config.yaml
norm_position: "pre"
activation: "squared_relu"
parallel_block: false
inner_norm: false
num_experts: 16
moe_every: 2
eps: 1e-06
grad_clip: 1.0
batch_size: 128
Rows from block 6 of a small self-supervised image encoder, named by matrix and row number. Rows with one number belong to one neuron. Each number is 200 + 20 x the weight over its row's rms, rounded and kept within 0 to 999. All counts start at 0.
After each neuron's rows are labels from the 100 images, of 14976, where the neuron reaches its highest value: "patch colour" is the nearest of a few named colours to the mean colour under the peak. Only what is clearly more common there than usual is listed. The data: telescope images of galaxies (Galaxy Zoo DECaLS).
# fc1: MLP up (model.blocks.6.mlp.fc1.weight, 960x160), inputs 0-159
# fc2: MLP down (model.blocks.6.mlp.fc2.weight, 160x960, transposed), outputs 0-159

fc1.575,189,180,187,163,169,195,211,211,211,212,198,219,227,186,181,200,177,221,213,193,161,182,181,194,228,196,201,204,229,199,165,215,218,227,184,226,211,173,203,226,165,189,199,221,205,187,200,149,200,168,192,191,212,227,170,217,179,186,160,171,187,173,218,199,217,212,165,182,182,212,190,181,176,175,210,196,204,201,204,187,174,186,197,218,191,194,201,195,199,212,186,163,172,228,223,207,193,222,196,237,195,195,188,225,205,223,220,176,167,233,209,211,194,211,201,231,167,208,198,202,211,220,195,225,178,205,181,179,177,182,205,215,194,160,174,235,194,212,197,222,214,157,183,204,173,175,201,233,228,192,181,205,223,173,233,204,174,190,195,166
fc2.575,208,180,211,185,197,201,204,173,206,230,194,198,199,213,203,199,197,200,194,198,211,211,212,202,215,202,187,208,172,227,206,165,197,153,225,234,192,205,226,236,212,191,179,216,195,175,238,202,237,226,216,239,216,205,221,226,231,182,222,238,180,194,243,207,189,213,216,177,217,203,175,199,216,241,226,215,184,226,227,215,189,183,193,166,185,237,153,185,201,189,194,217,194,183,198,225,202,209,188,190,193,187,209,197,221,215,169,182,200,205,216,180,166,211,241,182,207,165,176,203,195,226,186,195,182,193,193,240,239,230,212,215,223,186,192,208,200,258,186,206,201,217,199,185,207,165,206,186,212,208,165,187,182,196,169,192,191,212,198,183
patch colour: brown

fc1.132,217,187,205,205,180,213,190,205,218,204,167,204,233,210,191,177,194,179,189,183,174,248,185,200,172,197,167,210,204,216,176,185,183,203,220,182,178,209,195,215,189,197,208,203,173,191,205,173,157,207,192,169,209,201,191,209,172,195,166,232,225,176,195,179,177,212,197,201,190,174,203,227,208,227,152,180,181,212,200,142,207,214,180,208,191,210,186,213,195,230,206,191,172,174,186,185,174,227,169,208,205,210,221,247,203,212,249,185,193,198,190,208,204,195,203,178,197,218,232,205,200,204,224,218,183,180,167,175,217,214,150,188,192,213,197,185,182,196,217,151,166,216,194,165,173,181,202,195,206,180,177,213,173,230,210,194,200,201,220,211
fc2.132,206,183,200,200,194,218,182,231,196,207,218,198,217,188,190,199,229,216,221,197,200,180,218,222,204,216,220,176,201,182,227,190,220,243,212,198,189,212,243,197,253,205,166,242,193,222,226,198,180,187,173,199,206,188,203,176,231,201,205,196,219,212,182,169,177,195,205,204,234,211,198,149,218,181,209,218,258,200,181,221,199,203,160,165,181,216,184,209,206,194,201,186,205,221,219,222,190,226,207,187,186,205,235,208,184,179,146,197,154,186,212,217,201,209,205,234,194,193,194,225,201,202,202,192,213,172,203,172,194,232,193,224,242,188,212,222,180,188,192,229,204,212,203,224,196,201,204,170,237,191,215,158,197,196,219,178,207,194,213,187
patch colour: pink

fc1.728,232,172,190,205,187,221,222,168,183,187,175,204,222,207,201,161,220,221,198,219,180,243,193,191,182,181,181,215,180,180,212,197,174,212,201,179,190,216,181,174,188,229,239,171,215,200,191,186,217,186,171,231,179,201,168,188,214,169,231,219,237,173,188,193,197,195,220,178,198,202,165,212,181,211,222,170,229,207,201,161,197,201,179,175,206,210,202,186,229,217,192,184,191,178,224,211,184,178,210,199,207,170,226,193,224,218,216,184,208,232,173,220,205,226,202,188,236,225,204,181,177,214,198,170,196,189,217,228,216,204,184,211,217,167,211,183,198,173,179,170,172,165,183,204,179,181,196,216,180,182,202,220,165,233,192,185,221,229,189,207
fc2.728,211,200,210,158,224,206,218,197,189,178,206,201,193,203,176,234,191,203,220,205,177,194,198,211,214,181,196,181,237,194,186,217,186,187,193,204,205,179,196,219,197,195,179,238,247,216,211,225,229,168,189,180,162,203,227,201,201,192,229,198,176,214,226,196,202,218,181,200,216,212,197,186,217,218,228,238,222,207,197,213,193,186,232,201,219,206,182,165,191,215,234,228,213,224,197,243,229,182,180,200,219,172,191,168,207,217,219,233,202,204,188,234,187,201,213,196,176,178,190,172,175,169,173,161,241,231,227,174,182,200,198,166,195,192,175,190,236,191,221,214,199,191,186,185,228,210,182,192,177,182,214,174,227,192,174,206,186,209,215,235
patch colour: grey; brown

fc1.749,179,225,211,193,214,201,172,206,218,197,185,222,158,235,227,199,184,201,198,212,228,241,216,202,168,222,208,191,207,203,184,151,192,194,217,206,188,223,189,192,206,218,192,212,194,217,178,167,167,206,171,195,210,184,185,168,149,216,206,186,237,177,184,227,175,207,209,218,167,184,210,204,183,182,199,185,205,211,183,174,222,207,198,239,192,166,165,178,210,191,180,230,206,196,179,201,167,204,217,206,188,177,184,220,198,220,201,186,217,190,177,208,230,172,211,184,223,195,229,203,193,199,198,204,204,199,195,188,242,199,154,215,197,208,225,186,221,210,198,147,219,214,210,151,200,214,166,203,175,185,182,215,191,212,188,180,162,190,183,193
fc2.749,217,204,197,195,181,196,214,199,208,231,198,186,178,198,181,207,199,199,180,221,205,175,216,203,210,198,222,160,210,183,222,173,201,204,188,182,200,187,271,171,234,210,164,219,173,209,231,195,244,193,205,211,178,235,204,187,221,200,233,232,189,198,193,211,185,216,216,198,228,212,181,173,186,226,236,234,207,208,197,247,197,185,181,189,204,216,198,211,224,197,201,204,219,184,224,211,237,182,185,178,202,198,197,184,222,196,152,222,176,225,241,186,189,188,214,167,189,179,189,223,232,188,196,252,199,215,213,190,205,209,198,183,232,211,221,209,208,217,170,223,212,224,238,193,204,207,240,205,203,180,184,184,205,223,208,210,204,214,193,206
patch colour: pink

fc1.577,192,212,244,229,221,223,181,163,205,213,191,183,189,205,171,189,203,195,213,189,226,207,188,208,178,211,206,264,186,228,213,163,240,201,206,169,192,195,208,196,169,184,213,201,155,193,214,222,193,242,198,232,192,171,184,157,193,188,200,204,231,201,171,213,165,200,228,241,192,189,218,213,163,215,192,199,204,211,197,177,191,219,190,198,206,206,177,185,236,199,169,203,183,179,223,207,202,212,200,203,230,173,210,231,206,183,202,169,217,191,206,196,195,219,184,220,231,186,208,200,187,171,205,196,173,163,211,218,219,197,212,213,216,222,217,216,201,200,187,189,241,231,220,190,203,179,225,188,218,208,176,227,170,209,177,208,196,207,234,213
fc2.577,212,218,198,207,189,204,171,191,178,182,207,225,179,213,205,174,238,186,209,189,191,216,163,224,197,206,188,215,174,193,185,149,207,204,186,202,194,193,216,205,200,198,197,226,171,208,248,173,196,245,193,228,209,209,163,169,207,186,193,224,241,168,185,204,178,198,242,209,199,151,172,173,192,208,172,180,214,209,180,161,175,218,187,198,210,177,169,186,205,182,167,217,185,188,195,207,174,192,241,192,179,215,235,229,191,189,202,161,203,186,188,182,228,215,188,176,218,223,214,217,210,190,220,203,180,179,192,220,220,204,189,172,203,208,214,198,214,180,167,197,211,209,222,169,169,173,178,176,205,213,174,196,181,201,187,209,199,186,208,188
patch colour: grey

fc1.13,240,225,236,181,172,180,189,192,169,217,199,188,191,162,199,187,172,190,168,170,200,195,219,192,174,178,199,176,203,215,181,167,173,199,216,196,185,192,173,223,207,189,230,204,222,173,202,154,226,219,206,177,204,189,169,186,199,209,180,186,219,188,215,167,186,217,224,166,179,188,203,171,204,215,206,175,219,189,202,170,193,162,220,221,190,195,196,238,200,228,217,198,218,229,231,224,196,191,209,189,222,214,220,164,206,225,202,187,223,185,175,228,209,197,216,202,221,180,201,168,185,196,178,203,197,198,178,224,222,206,204,236,204,195,187,178,207,179,178,172,220,242,239,176,183,198,237,211,205,198,207,209,158,206,206,193,219,195,199,179
fc2.13,207,221,199,200,189,253,211,207,217,183,220,226,209,195,210,243,193,246,205,216,201,211,182,240,213,233,205,192,230,236,224,198,204,199,207,156,198,206,236,213,183,181,179,218,216,216,199,173,217,189,153,193,191,223,218,197,191,211,225,197,207,205,196,221,192,168,212,198,210,175,174,206,227,176,194,226,202,178,191,205,204,223,230,193,196,172,173,190,207,198,213,217,240,209,180,198,214,210,188,201,193,198,176,168,200,215,186,189,214,202,220,176,226,186,196,177,202,161,213,187,222,158,171,206,191,186,226,166,207,182,206,162,216,179,196,189,195,220,179,227,222,157,218,180,188,226,185,254,190,192,177,195,187,197,222,208,196,212,180,221
patch colour: grey; brown

fc1.617,181,201,190,212,208,193,172,180,232,210,165,209,224,225,206,203,176,193,182,200,209,223,195,206,201,205,192,215,194,236,206,173,184,202,223,180,205,229,207,220,198,195,217,207,184,198,203,207,198,230,180,229,218,209,190,179,185,165,189,229,218,179,190,198,156,199,175,213,187,165,211,213,179,209,179,185,185,216,211,153,229,213,178,207,203,198,168,208,209,187,176,202,216,143,229,207,184,225,200,208,196,204,222,216,201,174,248,198,228,192,203,192,203,183,203,186,224,186,213,224,217,202,223,212,175,179,171,197,232,179,147,189,181,213,220,201,193,192,156,186,157,213,207,164,187,192,223,223,197,221,182,207,156,218,177,182,202,219,234,215
fc2.617,222,187,186,189,206,195,201,241,194,203,195,208,227,189,213,189,213,213,212,181,202,190,218,197,209,208,211,169,211,184,217,223,178,232,173,179,178,189,268,196,236,229,166,237,191,214,228,184,182,172,195,187,188,214,192,202,224,208,215,220,218,177,191,173,190,209,201,194,223,216,151,168,214,202,217,203,221,184,192,232,220,192,158,162,188,194,185,216,199,203,207,167,214,197,183,194,194,213,222,176,166,219,222,202,204,196,157,239,152,206,210,214,190,189,233,197,200,201,196,220,223,218,212,201,193,195,174,182,164,213,174,205,216,174,222,213,176,199,197,221,202,216,221,203,185,223,215,204,205,166,208,159,202,215,231,185,216,179,200,175
patch colour: pink; grey

fc1.75,197,204,202,221,224,179,225,162,175,181,225,211,172,201,177,167,186,206,213,211,211,212,175,209,215,217,185,193,189,188,184,223,210,213,178,168,196,218,175,221,170,206,239,232,198,186,169,198,179,212,190,224,178,163,218,213,186,233,222,182,226,231,207,229,231,217,207,181,217,181,223,177,166,196,221,201,214,180,207,196,186,187,164,195,185,191,226,189,191,235,235,199,171,184,165,191,226,203,203,175,182,198,179,199,212,187,226,168,174,175,201,235,167,202,214,206,168,179,219,230,209,190,188,175,217,180,181,182,214,169,193,168,173,193,204,166,184,201,191,198,212,187,180,175,213,200,198,189,190,187,224,197,185,233,233,214,185,170,200,197
fc2.75,245,207,223,191,185,175,194,205,200,223,209,170,220,217,207,214,183,182,191,174,222,226,195,188,176,210,220,206,202,217,222,168,192,197,229,218,234,190,209,172,184,224,181,211,230,195,227,195,245,238,192,192,183,185,177,217,202,164,198,197,175,197,199,194,221,174,213,209,206,205,172,183,207,229,214,221,185,181,213,187,181,220,177,185,187,235,161,195,191,189,189,198,236,207,198,206,194,203,218,187,206,232,177,201,234,169,215,212,192,195,223,182,189,187,220,166,192,183,195,184,206,203,186,230,206,199,196,193,196,166,214,169,225,207,199,162,233,193,172,228,182,208,205,170,210,194,156,245,207,208,239,168,171,239,188,182,201,203,218,213
patch colour: brown

fc1.351,174,192,183,218,184,165,209,173,188,223,174,194,176,175,167,216,225,222,169,221,211,174,215,206,181,198,202,198,171,212,178,178,180,198,214,169,185,212,198,205,180,172,218,218,218,182,169,194,171,186,194,187,185,174,182,205,220,229,181,168,186,213,228,195,194,182,195,183,218,171,229,174,215,179,225,216,181,215,229,187,177,180,175,231,195,200,220,224,198,181,218,181,205,175,188,179,179,219,192,206,169,188,191,202,160,205,219,197,229,220,209,221,174,184,177,228,171,235,228,189,174,174,233,226,230,199,176,223,207,171,202,221,175,190,177,224,214,212,181,177,215,195,181,189,172,209,230,206,185,213,217,187,205,226,220,215,191,211,216,228
fc2.351,198,190,191,208,199,226,186,233,192,237,217,210,192,221,193,188,225,234,190,222,229,191,182,210,203,185,218,174,176,194,186,209,184,197,235,235,202,183,182,199,203,178,165,184,220,236,239,227,200,173,221,181,222,203,193,180,166,173,193,178,173,256,197,168,187,202,203,243,232,191,205,181,185,200,221,200,209,179,199,209,168,191,198,168,231,208,169,209,232,195,228,234,186,200,220,209,223,168,189,199,190,225,205,193,197,208,218,179,201,198,222,237,236,189,222,208,202,227,208,224,178,213,233,220,209,208,234,177,203,179,233,193,204,232,192,216,178,203,181,210,227,218,203,203,227,209,197,206,207,232,221,202,171,207,209,178,178,206,189,204
patch colour: grey

fc1.448,204,185,196,185,186,223,210,177,229,208,186,211,179,177,189,200,175,187,210,230,216,228,189,164,168,235,222,223,201,203,219,232,206,192,179,184,209,207,210,181,170,205,241,222,161,216,204,195,208,179,211,179,200,224,189,184,165,212,208,216,188,207,179,216,179,194,183,192,177,199,204,195,173,187,195,168,174,225,211,193,237,207,192,215,174,208,210,185,175,212,170,196,213,202,170,195,172,159,192,179,207,196,168,215,171,227,172,194,174,189,150,213,222,205,239,195,177,208,233,226,192,191,220,232,219,202,169,206,218,195,168,230,188,177,222,184,217,199,201,175,174,196,198,180,174,218,188,207,209,176,221,232,201,200,194,165,198,169,189,169
fc2.448,177,222,202,233,215,211,210,203,209,223,200,223,212,195,199,195,192,196,191,225,194,185,179,206,218,199,179,190,210,193,220,167,194,165,215,177,196,188,222,195,200,162,179,200,199,209,271,193,227,237,182,209,195,198,221,207,198,192,194,224,172,169,189,209,196,215,178,191,205,194,213,202,203,221,221,227,234,238,233,224,180,201,191,206,209,209,203,191,231,158,175,207,233,205,214,213,199,219,190,190,229,190,213,188,206,152,186,199,192,208,211,212,238,155,193,170,204,182,213,230,198,181,192,209,199,201,187,172,188,190,183,190,246,193,209,148,219,202,177,180,170,207,198,173,209,167,207,211,229,170,174,206,182,216,184,215,152,217,211,206
patch colour: grey; pink

fc1.725,189,229,197,215,215,164,175,186,209,155,177,166,223,219,183,165,208,226,232,171,165,207,200,214,198,199,220,195,185,223,181,207,211,196,224,185,179,158,162,214,212,186,228,195,171,185,166,200,194,222,181,198,228,201,221,212,221,206,177,175,251,182,192,198,187,183,209,194,205,196,186,175,175,184,205,169,214,204,190,162,168,217,174,206,204,177,218,234,218,183,171,215,178,170,180,162,205,187,228,226,231,175,191,229,211,189,215,197,178,188,197,183,208,189,170,201,177,193,197,231,174,211,186,218,192,200,198,192,190,209,225,191,221,222,198,203,219,184,214,169,211,201,168,211,180,199,227,198,178,176,217,210,205,216,174,199,194,168,194,174
fc2.725,205,228,192,213,202,245,177,232,206,205,199,238,199,218,213,200,207,189,207,221,216,221,218,208,217,218,182,203,227,194,228,183,180,230,227,214,200,200,198,181,208,193,185,202,181,200,256,213,208,216,153,236,198,179,172,200,210,182,187,222,184,196,187,187,191,196,221,218,215,163,187,178,214,216,172,217,214,224,186,223,185,223,176,198,191,188,181,225,207,161,161,214,205,185,212,200,180,207,188,189,189,238,220,251,202,188,204,190,203,194,220,162,228,190,180,179,182,203,177,207,207,190,237,246,185,194,203,201,180,189,171,212,216,193,190,219,166,191,146,209,209,221,188,202,186,195,196,193,198,216,152,216,199,225,198,207,197,224,241,199
patch colour: grey

fc1.563,199,192,180,194,222,210,176,181,204,218,172,203,199,169,198,185,228,209,218,224,199,224,190,220,194,220,185,214,169,215,183,225,205,182,220,212,175,200,172,205,168,174,241,169,199,183,191,182,209,212,232,205,177,223,219,207,198,228,211,221,190,204,213,175,174,221,223,217,206,206,226,189,177,212,195,220,164,217,191,181,179,222,172,220,225,205,172,236,178,223,180,187,176,182,200,220,188,194,200,234,221,167,221,200,212,215,194,219,177,166,179,167,222,180,203,202,224,178,203,225,181,167,203,228,206,171,214,201,193,183,223,193,189,176,221,179,190,207,234,167,163,220,237,211,171,202,194,176,165,179,214,201,228,230,205,196,209,215,176,178
fc2.563,156,199,197,154,193,182,193,208,217,210,169,203,183,191,198,192,221,183,201,213,197,209,222,212,208,172,206,199,213,196,214,206,206,235,216,191,171,179,214,224,199,245,187,183,186,192,183,190,218,221,175,216,205,184,197,186,202,218,181,208,235,171,206,176,191,219,200,186,194,188,212,201,217,236,202,220,232,186,207,175,204,180,197,182,181,245,189,212,181,211,198,220,175,193,202,220,202,197,222,200,183,231,253,208,215,212,223,188,202,165,208,226,197,213,200,180,201,247,215,228,218,202,230,165,212,166,207,165,195,212,165,218,198,234,173,193,182,169,218,175,187,227,181,169,244,185,236,185,189,210,179,188,208,181,217,235,165,202,199,189
patch colour: grey; brown

fc1.551,215,173,182,197,177,188,207,162,232,189,166,187,168,234,204,208,238,196,191,221,192,218,171,197,190,200,175,213,156,224,178,199,208,178,240,216,215,199,186,226,184,195,241,178,190,195,221,194,212,195,199,191,229,186,176,209,172,206,175,182,232,197,194,202,220,211,202,192,211,194,205,240,175,218,186,197,199,193,209,153,157,168,195,169,192,227,186,200,208,248,216,206,178,178,176,209,205,212,212,197,204,210,206,201,184,218,196,158,166,185,207,168,191,168,205,180,197,186,185,204,211,200,211,209,204,165,162,217,201,237,209,192,208,169,194,227,181,208,252,194,176,182,159,204,189,198,214,191,191,198,214,198,208,189,184,202,168,176,201,214
fc2.551,207,158,167,202,186,221,186,226,210,192,199,207,179,217,185,218,226,214,175,183,186,214,236,234,228,186,197,213,179,189,216,189,190,220,213,199,201,193,218,208,210,213,235,218,189,230,239,179,173,190,193,225,210,192,166,181,230,207,207,229,200,162,190,144,196,230,178,206,217,170,169,212,217,210,182,186,210,208,206,147,217,215,186,179,154,224,156,192,183,192,163,188,196,196,210,217,163,198,223,184,190,198,233,211,215,196,210,199,156,182,202,226,201,187,219,185,187,179,222,231,211,195,221,204,197,212,191,205,211,211,170,201,214,202,184,197,213,216,218,212,180,214,222,192,177,168,209,219,209,216,193,189,182,189,173,191,176,237,191,192
patch colour: brown; grey

fc1.240,210,217,179,204,170,225,189,214,211,205,217,177,211,215,204,168,202,211,164,210,207,210,200,166,218,208,195,227,223,232,170,212,192,197,182,226,210,215,155,193,228,172,230,183,202,167,161,183,207,200,221,181,167,191,213,177,195,234,200,183,181,180,171,221,176,229,179,185,186,193,195,185,198,193,202,155,170,191,171,191,237,223,167,222,193,213,204,168,182,213,197,221,168,192,204,212,222,210,207,233,192,214,215,210,196,237,237,176,212,174,199,186,178,176,190,190,191,183,186,189,177,198,225,196,178,181,203,206,205,178,162,199,199,170,213,209,207,220,225,190,207,190,169,171,189,171,199,162,238,180,182,195,209,182,194,212,187,174,225,209
fc2.240,201,205,229,223,198,210,203,178,178,181,200,210,180,225,188,231,197,162,204,253,203,207,214,230,208,214,233,207,195,199,200,153,211,162,221,216,218,199,185,215,201,160,180,184,218,206,219,178,221,239,174,204,197,205,178,178,179,191,202,193,181,213,216,204,194,192,198,198,189,165,200,173,181,182,197,213,217,192,225,164,203,212,188,211,218,198,181,194,212,214,201,225,188,203,256,205,199,193,178,216,220,197,205,170,167,197,216,186,175,198,227,152,195,195,167,175,222,187,190,196,197,171,206,216,220,159,217,181,232,190,219,177,206,225,151,179,205,203,157,188,178,194,205,178,238,167,196,181,218,200,173,203,199,182,189,216,183,198,197,177
patch colour: brown

fc1.354,176,208,175,223,196,210,206,175,185,221,212,140,198,167,188,205,215,217,176,225,209,207,190,173,209,172,195,234,193,226,175,225,220,182,217,206,199,156,171,220,178,191,183,199,191,199,214,201,175,180,210,195,199,176,195,174,226,228,182,203,235,196,190,183,197,215,175,190,197,171,168,189,199,218,200,198,187,242,166,160,197,192,226,225,256,185,194,166,195,227,173,158,239,207,187,183,186,219,218,203,173,196,225,189,189,194,212,175,191,194,231,214,210,225,191,203,189,189,208,191,171,168,198,220,214,179,205,197,204,185,179,202,199,205,213,174,219,207,195,204,178,198,184,182,209,193,208,192,196,205,223,173,214,231,209,210,212,234,219,154
fc2.354,219,182,203,178,227,178,232,208,202,216,160,205,194,180,197,194,205,212,208,171,176,213,194,226,174,211,195,174,232,228,185,157,203,186,244,176,178,213,235,186,226,213,148,245,200,175,203,204,205,204,227,158,200,224,189,205,207,181,209,180,222,177,165,182,184,157,203,187,198,184,223,191,194,221,201,228,198,177,227,233,186,226,218,208,202,190,205,264,202,219,207,205,194,230,203,219,206,245,185,193,194,222,214,198,213,188,182,187,216,184,160,189,206,175,221,202,223,202,207,181,196,204,193,193,169,209,163,210,201,195,203,206,183,187,226,175,209,192,204,183,199,205,224,206,166,191,176,201,194,161,200,199,205,213,204,208,204,172,185,188
patch colour: grey

fc1.634,176,206,182,159,215,218,193,203,172,200,217,215,198,177,230,173,224,204,220,212,229,235,195,212,198,178,170,209,207,194,205,181,215,178,199,172,195,184,201,206,168,240,217,210,211,176,206,205,200,183,198,205,225,170,203,182,204,219,212,219,174,170,208,173,174,199,226,208,203,176,162,198,224,169,160,198,194,169,185,165,224,224,167,203,206,190,205,202,200,219,186,198,226,171,185,160,177,228,213,182,170,197,203,217,170,185,208,222,198,234,201,204,189,190,197,237,236,201,175,198,196,230,199,228,167,221,207,185,177,165,224,218,195,173,231,227,201,193,200,161,165,226,213,197,181,195,223,210,214,201,202,207,227,219,222,181,209,226,196,186
fc2.634,204,209,229,173,214,220,228,187,187,226,162,213,210,213,204,185,177,220,221,193,216,183,182,206,177,198,196,159,213,188,185,199,165,207,211,167,182,190,210,210,191,201,176,180,201,203,204,215,224,196,225,199,202,202,208,202,172,197,192,236,179,226,198,179,197,218,151,212,177,194,172,194,199,235,201,265,204,198,173,191,187,220,230,183,213,214,197,205,215,216,236,216,198,220,231,204,214,190,170,196,212,206,207,207,216,184,191,222,177,177,230,199,186,174,202,147,218,242,188,231,198,161,200,241,231,185,202,208,207,203,169,200,207,188,194,178,242,211,215,197,182,200,183,188,174,182,229,165,197,188,217,221,176,227,202,195,207,228,209,223
patch colour: brown; grey

fc1.152,216,206,208,169,175,219,189,178,169,176,231,183,180,230,211,193,208,166,178,213,197,195,223,225,173,194,222,199,194,221,191,211,207,189,182,204,222,221,168,181,216,182,219,222,212,203,200,161,210,221,223,218,162,237,170,177,199,190,221,190,203,199,165,196,184,230,213,214,212,213,167,179,195,199,198,198,204,186,205,199,226,188,194,207,220,221,199,201,173,221,189,176,173,192,189,180,234,196,175,173,171,164,204,215,226,179,240,198,203,194,219,185,195,232,203,221,183,220,184,227,169,210,191,184,206,199,188,170,181,187,172,203,158,212,189,188,170,229,173,154,172,228,195,200,208,210,207,177,232,229,229,192,169,166,204,207,186,206,193,212
fc2.152,187,199,202,229,193,186,203,166,175,229,213,217,205,234,202,207,232,194,190,207,188,197,184,209,209,197,205,190,177,183,193,175,185,196,176,182,215,180,207,175,233,204,165,230,194,217,240,190,188,223,175,177,208,221,224,173,230,232,207,219,223,240,196,246,201,245,221,219,207,221,238,172,185,187,240,208,208,228,171,192,169,198,223,177,198,206,172,187,200,219,196,206,231,189,207,206,209,226,218,190,209,238,218,211,223,211,156,183,168,182,193,184,207,181,208,197,211,187,209,180,182,186,181,182,199,187,209,203,202,216,234,176,241,191,205,193,208,235,170,194,220,192,184,186,195,194,184,176,232,195,196,220,196,182,173,222,188,176,231,193
patch colour: brown

fc1.224,219,188,207,218,214,170,223,177,181,199,213,211,210,181,185,164,169,164,219,227,178,225,186,197,209,168,198,221,211,244,217,216,193,198,214,211,182,221,176,214,168,194,233,190,207,221,202,175,230,170,207,240,223,217,150,219,177,172,214,216,198,230,205,192,229,209,198,203,214,173,222,197,153,200,172,212,186,220,215,163,221,203,166,166,197,186,192,225,218,205,192,189,168,204,209,202,190,221,187,213,214,181,215,177,161,196,199,216,193,184,194,196,162,174,191,202,198,189,192,225,204,184,174,237,185,221,223,173,228,172,176,215,182,209,237,195,189,208,199,174,201,176,180,203,180,193,199,187,193,207,184,212,204,214,186,219,182,197,233,215
fc2.224,180,195,202,199,180,194,187,170,197,215,203,200,195,233,170,164,200,146,182,201,208,198,188,195,210,171,224,229,175,188,183,207,218,191,203,200,203,189,181,193,194,217,206,188,154,195,212,160,211,214,216,217,210,205,165,197,188,202,195,200,233,166,211,172,187,215,192,230,192,162,188,217,183,235,195,174,222,203,190,160,215,175,161,193,218,215,183,217,198,223,176,229,176,181,227,230,192,209,204,208,198,195,248,219,189,186,215,197,179,203,206,172,190,186,190,208,190,246,175,246,210,202,232,235,207,192,172,190,217,196,199,203,171,237,200,195,173,208,180,186,209,204,165,201,205,167,227,184,236,213,202,191,164,210,181,218,187,193,200,193
patch colour: grey

fc1.396,202,194,166,192,162,175,232,212,195,228,184,185,197,183,195,161,175,195,180,199,160,186,208,188,195,188,172,189,224,242,205,207,183,219,224,185,210,170,183,169,209,230,235,209,150,190,194,175,171,208,217,187,185,196,197,169,199,188,212,220,210,173,205,203,185,232,185,192,190,169,204,205,187,207,194,193,193,209,197,160,214,156,189,229,210,201,194,233,185,250,204,182,205,190,220,210,233,245,200,200,179,209,235,203,196,205,229,188,193,218,187,202,166,174,215,203,203,201,214,223,183,205,221,215,179,212,169,183,214,200,163,194,183,221,181,187,184,226,217,163,187,220,176,180,185,215,237,214,200,201,217,184,170,216,198,216,211,216,213,189
fc2.396,206,173,212,205,176,219,188,213,194,222,206,201,205,170,201,205,236,206,248,204,203,178,213,222,206,197,220,174,215,175,207,191,233,236,223,210,186,202,221,181,239,204,167,204,190,208,225,218,188,206,172,196,212,202,185,187,217,179,207,182,236,228,168,177,179,214,224,211,222,199,205,158,227,204,209,242,259,201,197,231,205,208,189,182,185,204,190,228,217,188,174,205,202,210,223,186,196,231,217,190,204,212,241,211,174,169,171,210,168,178,190,210,213,193,213,220,205,214,204,208,189,187,190,194,212,155,187,177,178,219,206,224,223,213,179,219,189,197,178,245,197,215,191,221,204,204,188,180,237,161,219,186,198,228,220,224,198,186,229,189
patch colour: grey

fc1.596,196,215,209,204,192,169,192,213,181,198,194,183,238,215,208,214,225,196,205,211,195,206,186,188,198,219,188,229,187,239,180,183,215,218,183,214,176,215,186,241,199,184,184,193,171,168,206,207,171,213,198,203,192,188,192,225,182,182,195,181,190,177,178,172,219,205,233,207,177,174,183,196,166,189,189,215,190,223,224,157,195,187,214,208,220,158,222,202,206,221,188,198,181,184,185,204,218,209,178,177,184,174,186,174,203,222,230,178,212,197,223,228,205,215,169,225,233,224,192,217,168,204,237,234,163,208,161,192,178,220,166,177,205,213,201,211,180,223,215,157,194,168,177,211,225,227,210,207,193,223,231,222,227,165,208,188,220,225,201,197
fc2.596,221,241,174,188,205,227,166,229,203,177,209,209,193,218,215,207,210,190,176,203,208,225,171,228,207,228,194,183,226,188,185,175,172,208,166,201,161,186,204,195,209,196,190,192,183,233,178,181,197,218,181,222,199,204,200,187,205,189,165,190,227,187,194,222,183,177,200,202,210,190,173,192,219,195,199,204,181,200,177,197,176,190,192,202,200,143,184,214,202,165,186,244,232,169,177,201,189,181,247,177,178,237,172,235,196,194,182,173,233,216,204,181,244,178,173,189,211,179,211,196,217,203,240,218,204,188,214,198,214,183,190,190,214,174,222,209,188,163,164,210,215,209,204,182,161,228,198,204,173,197,203,180,178,204,214,218,217,183,206,210
patch colour: pink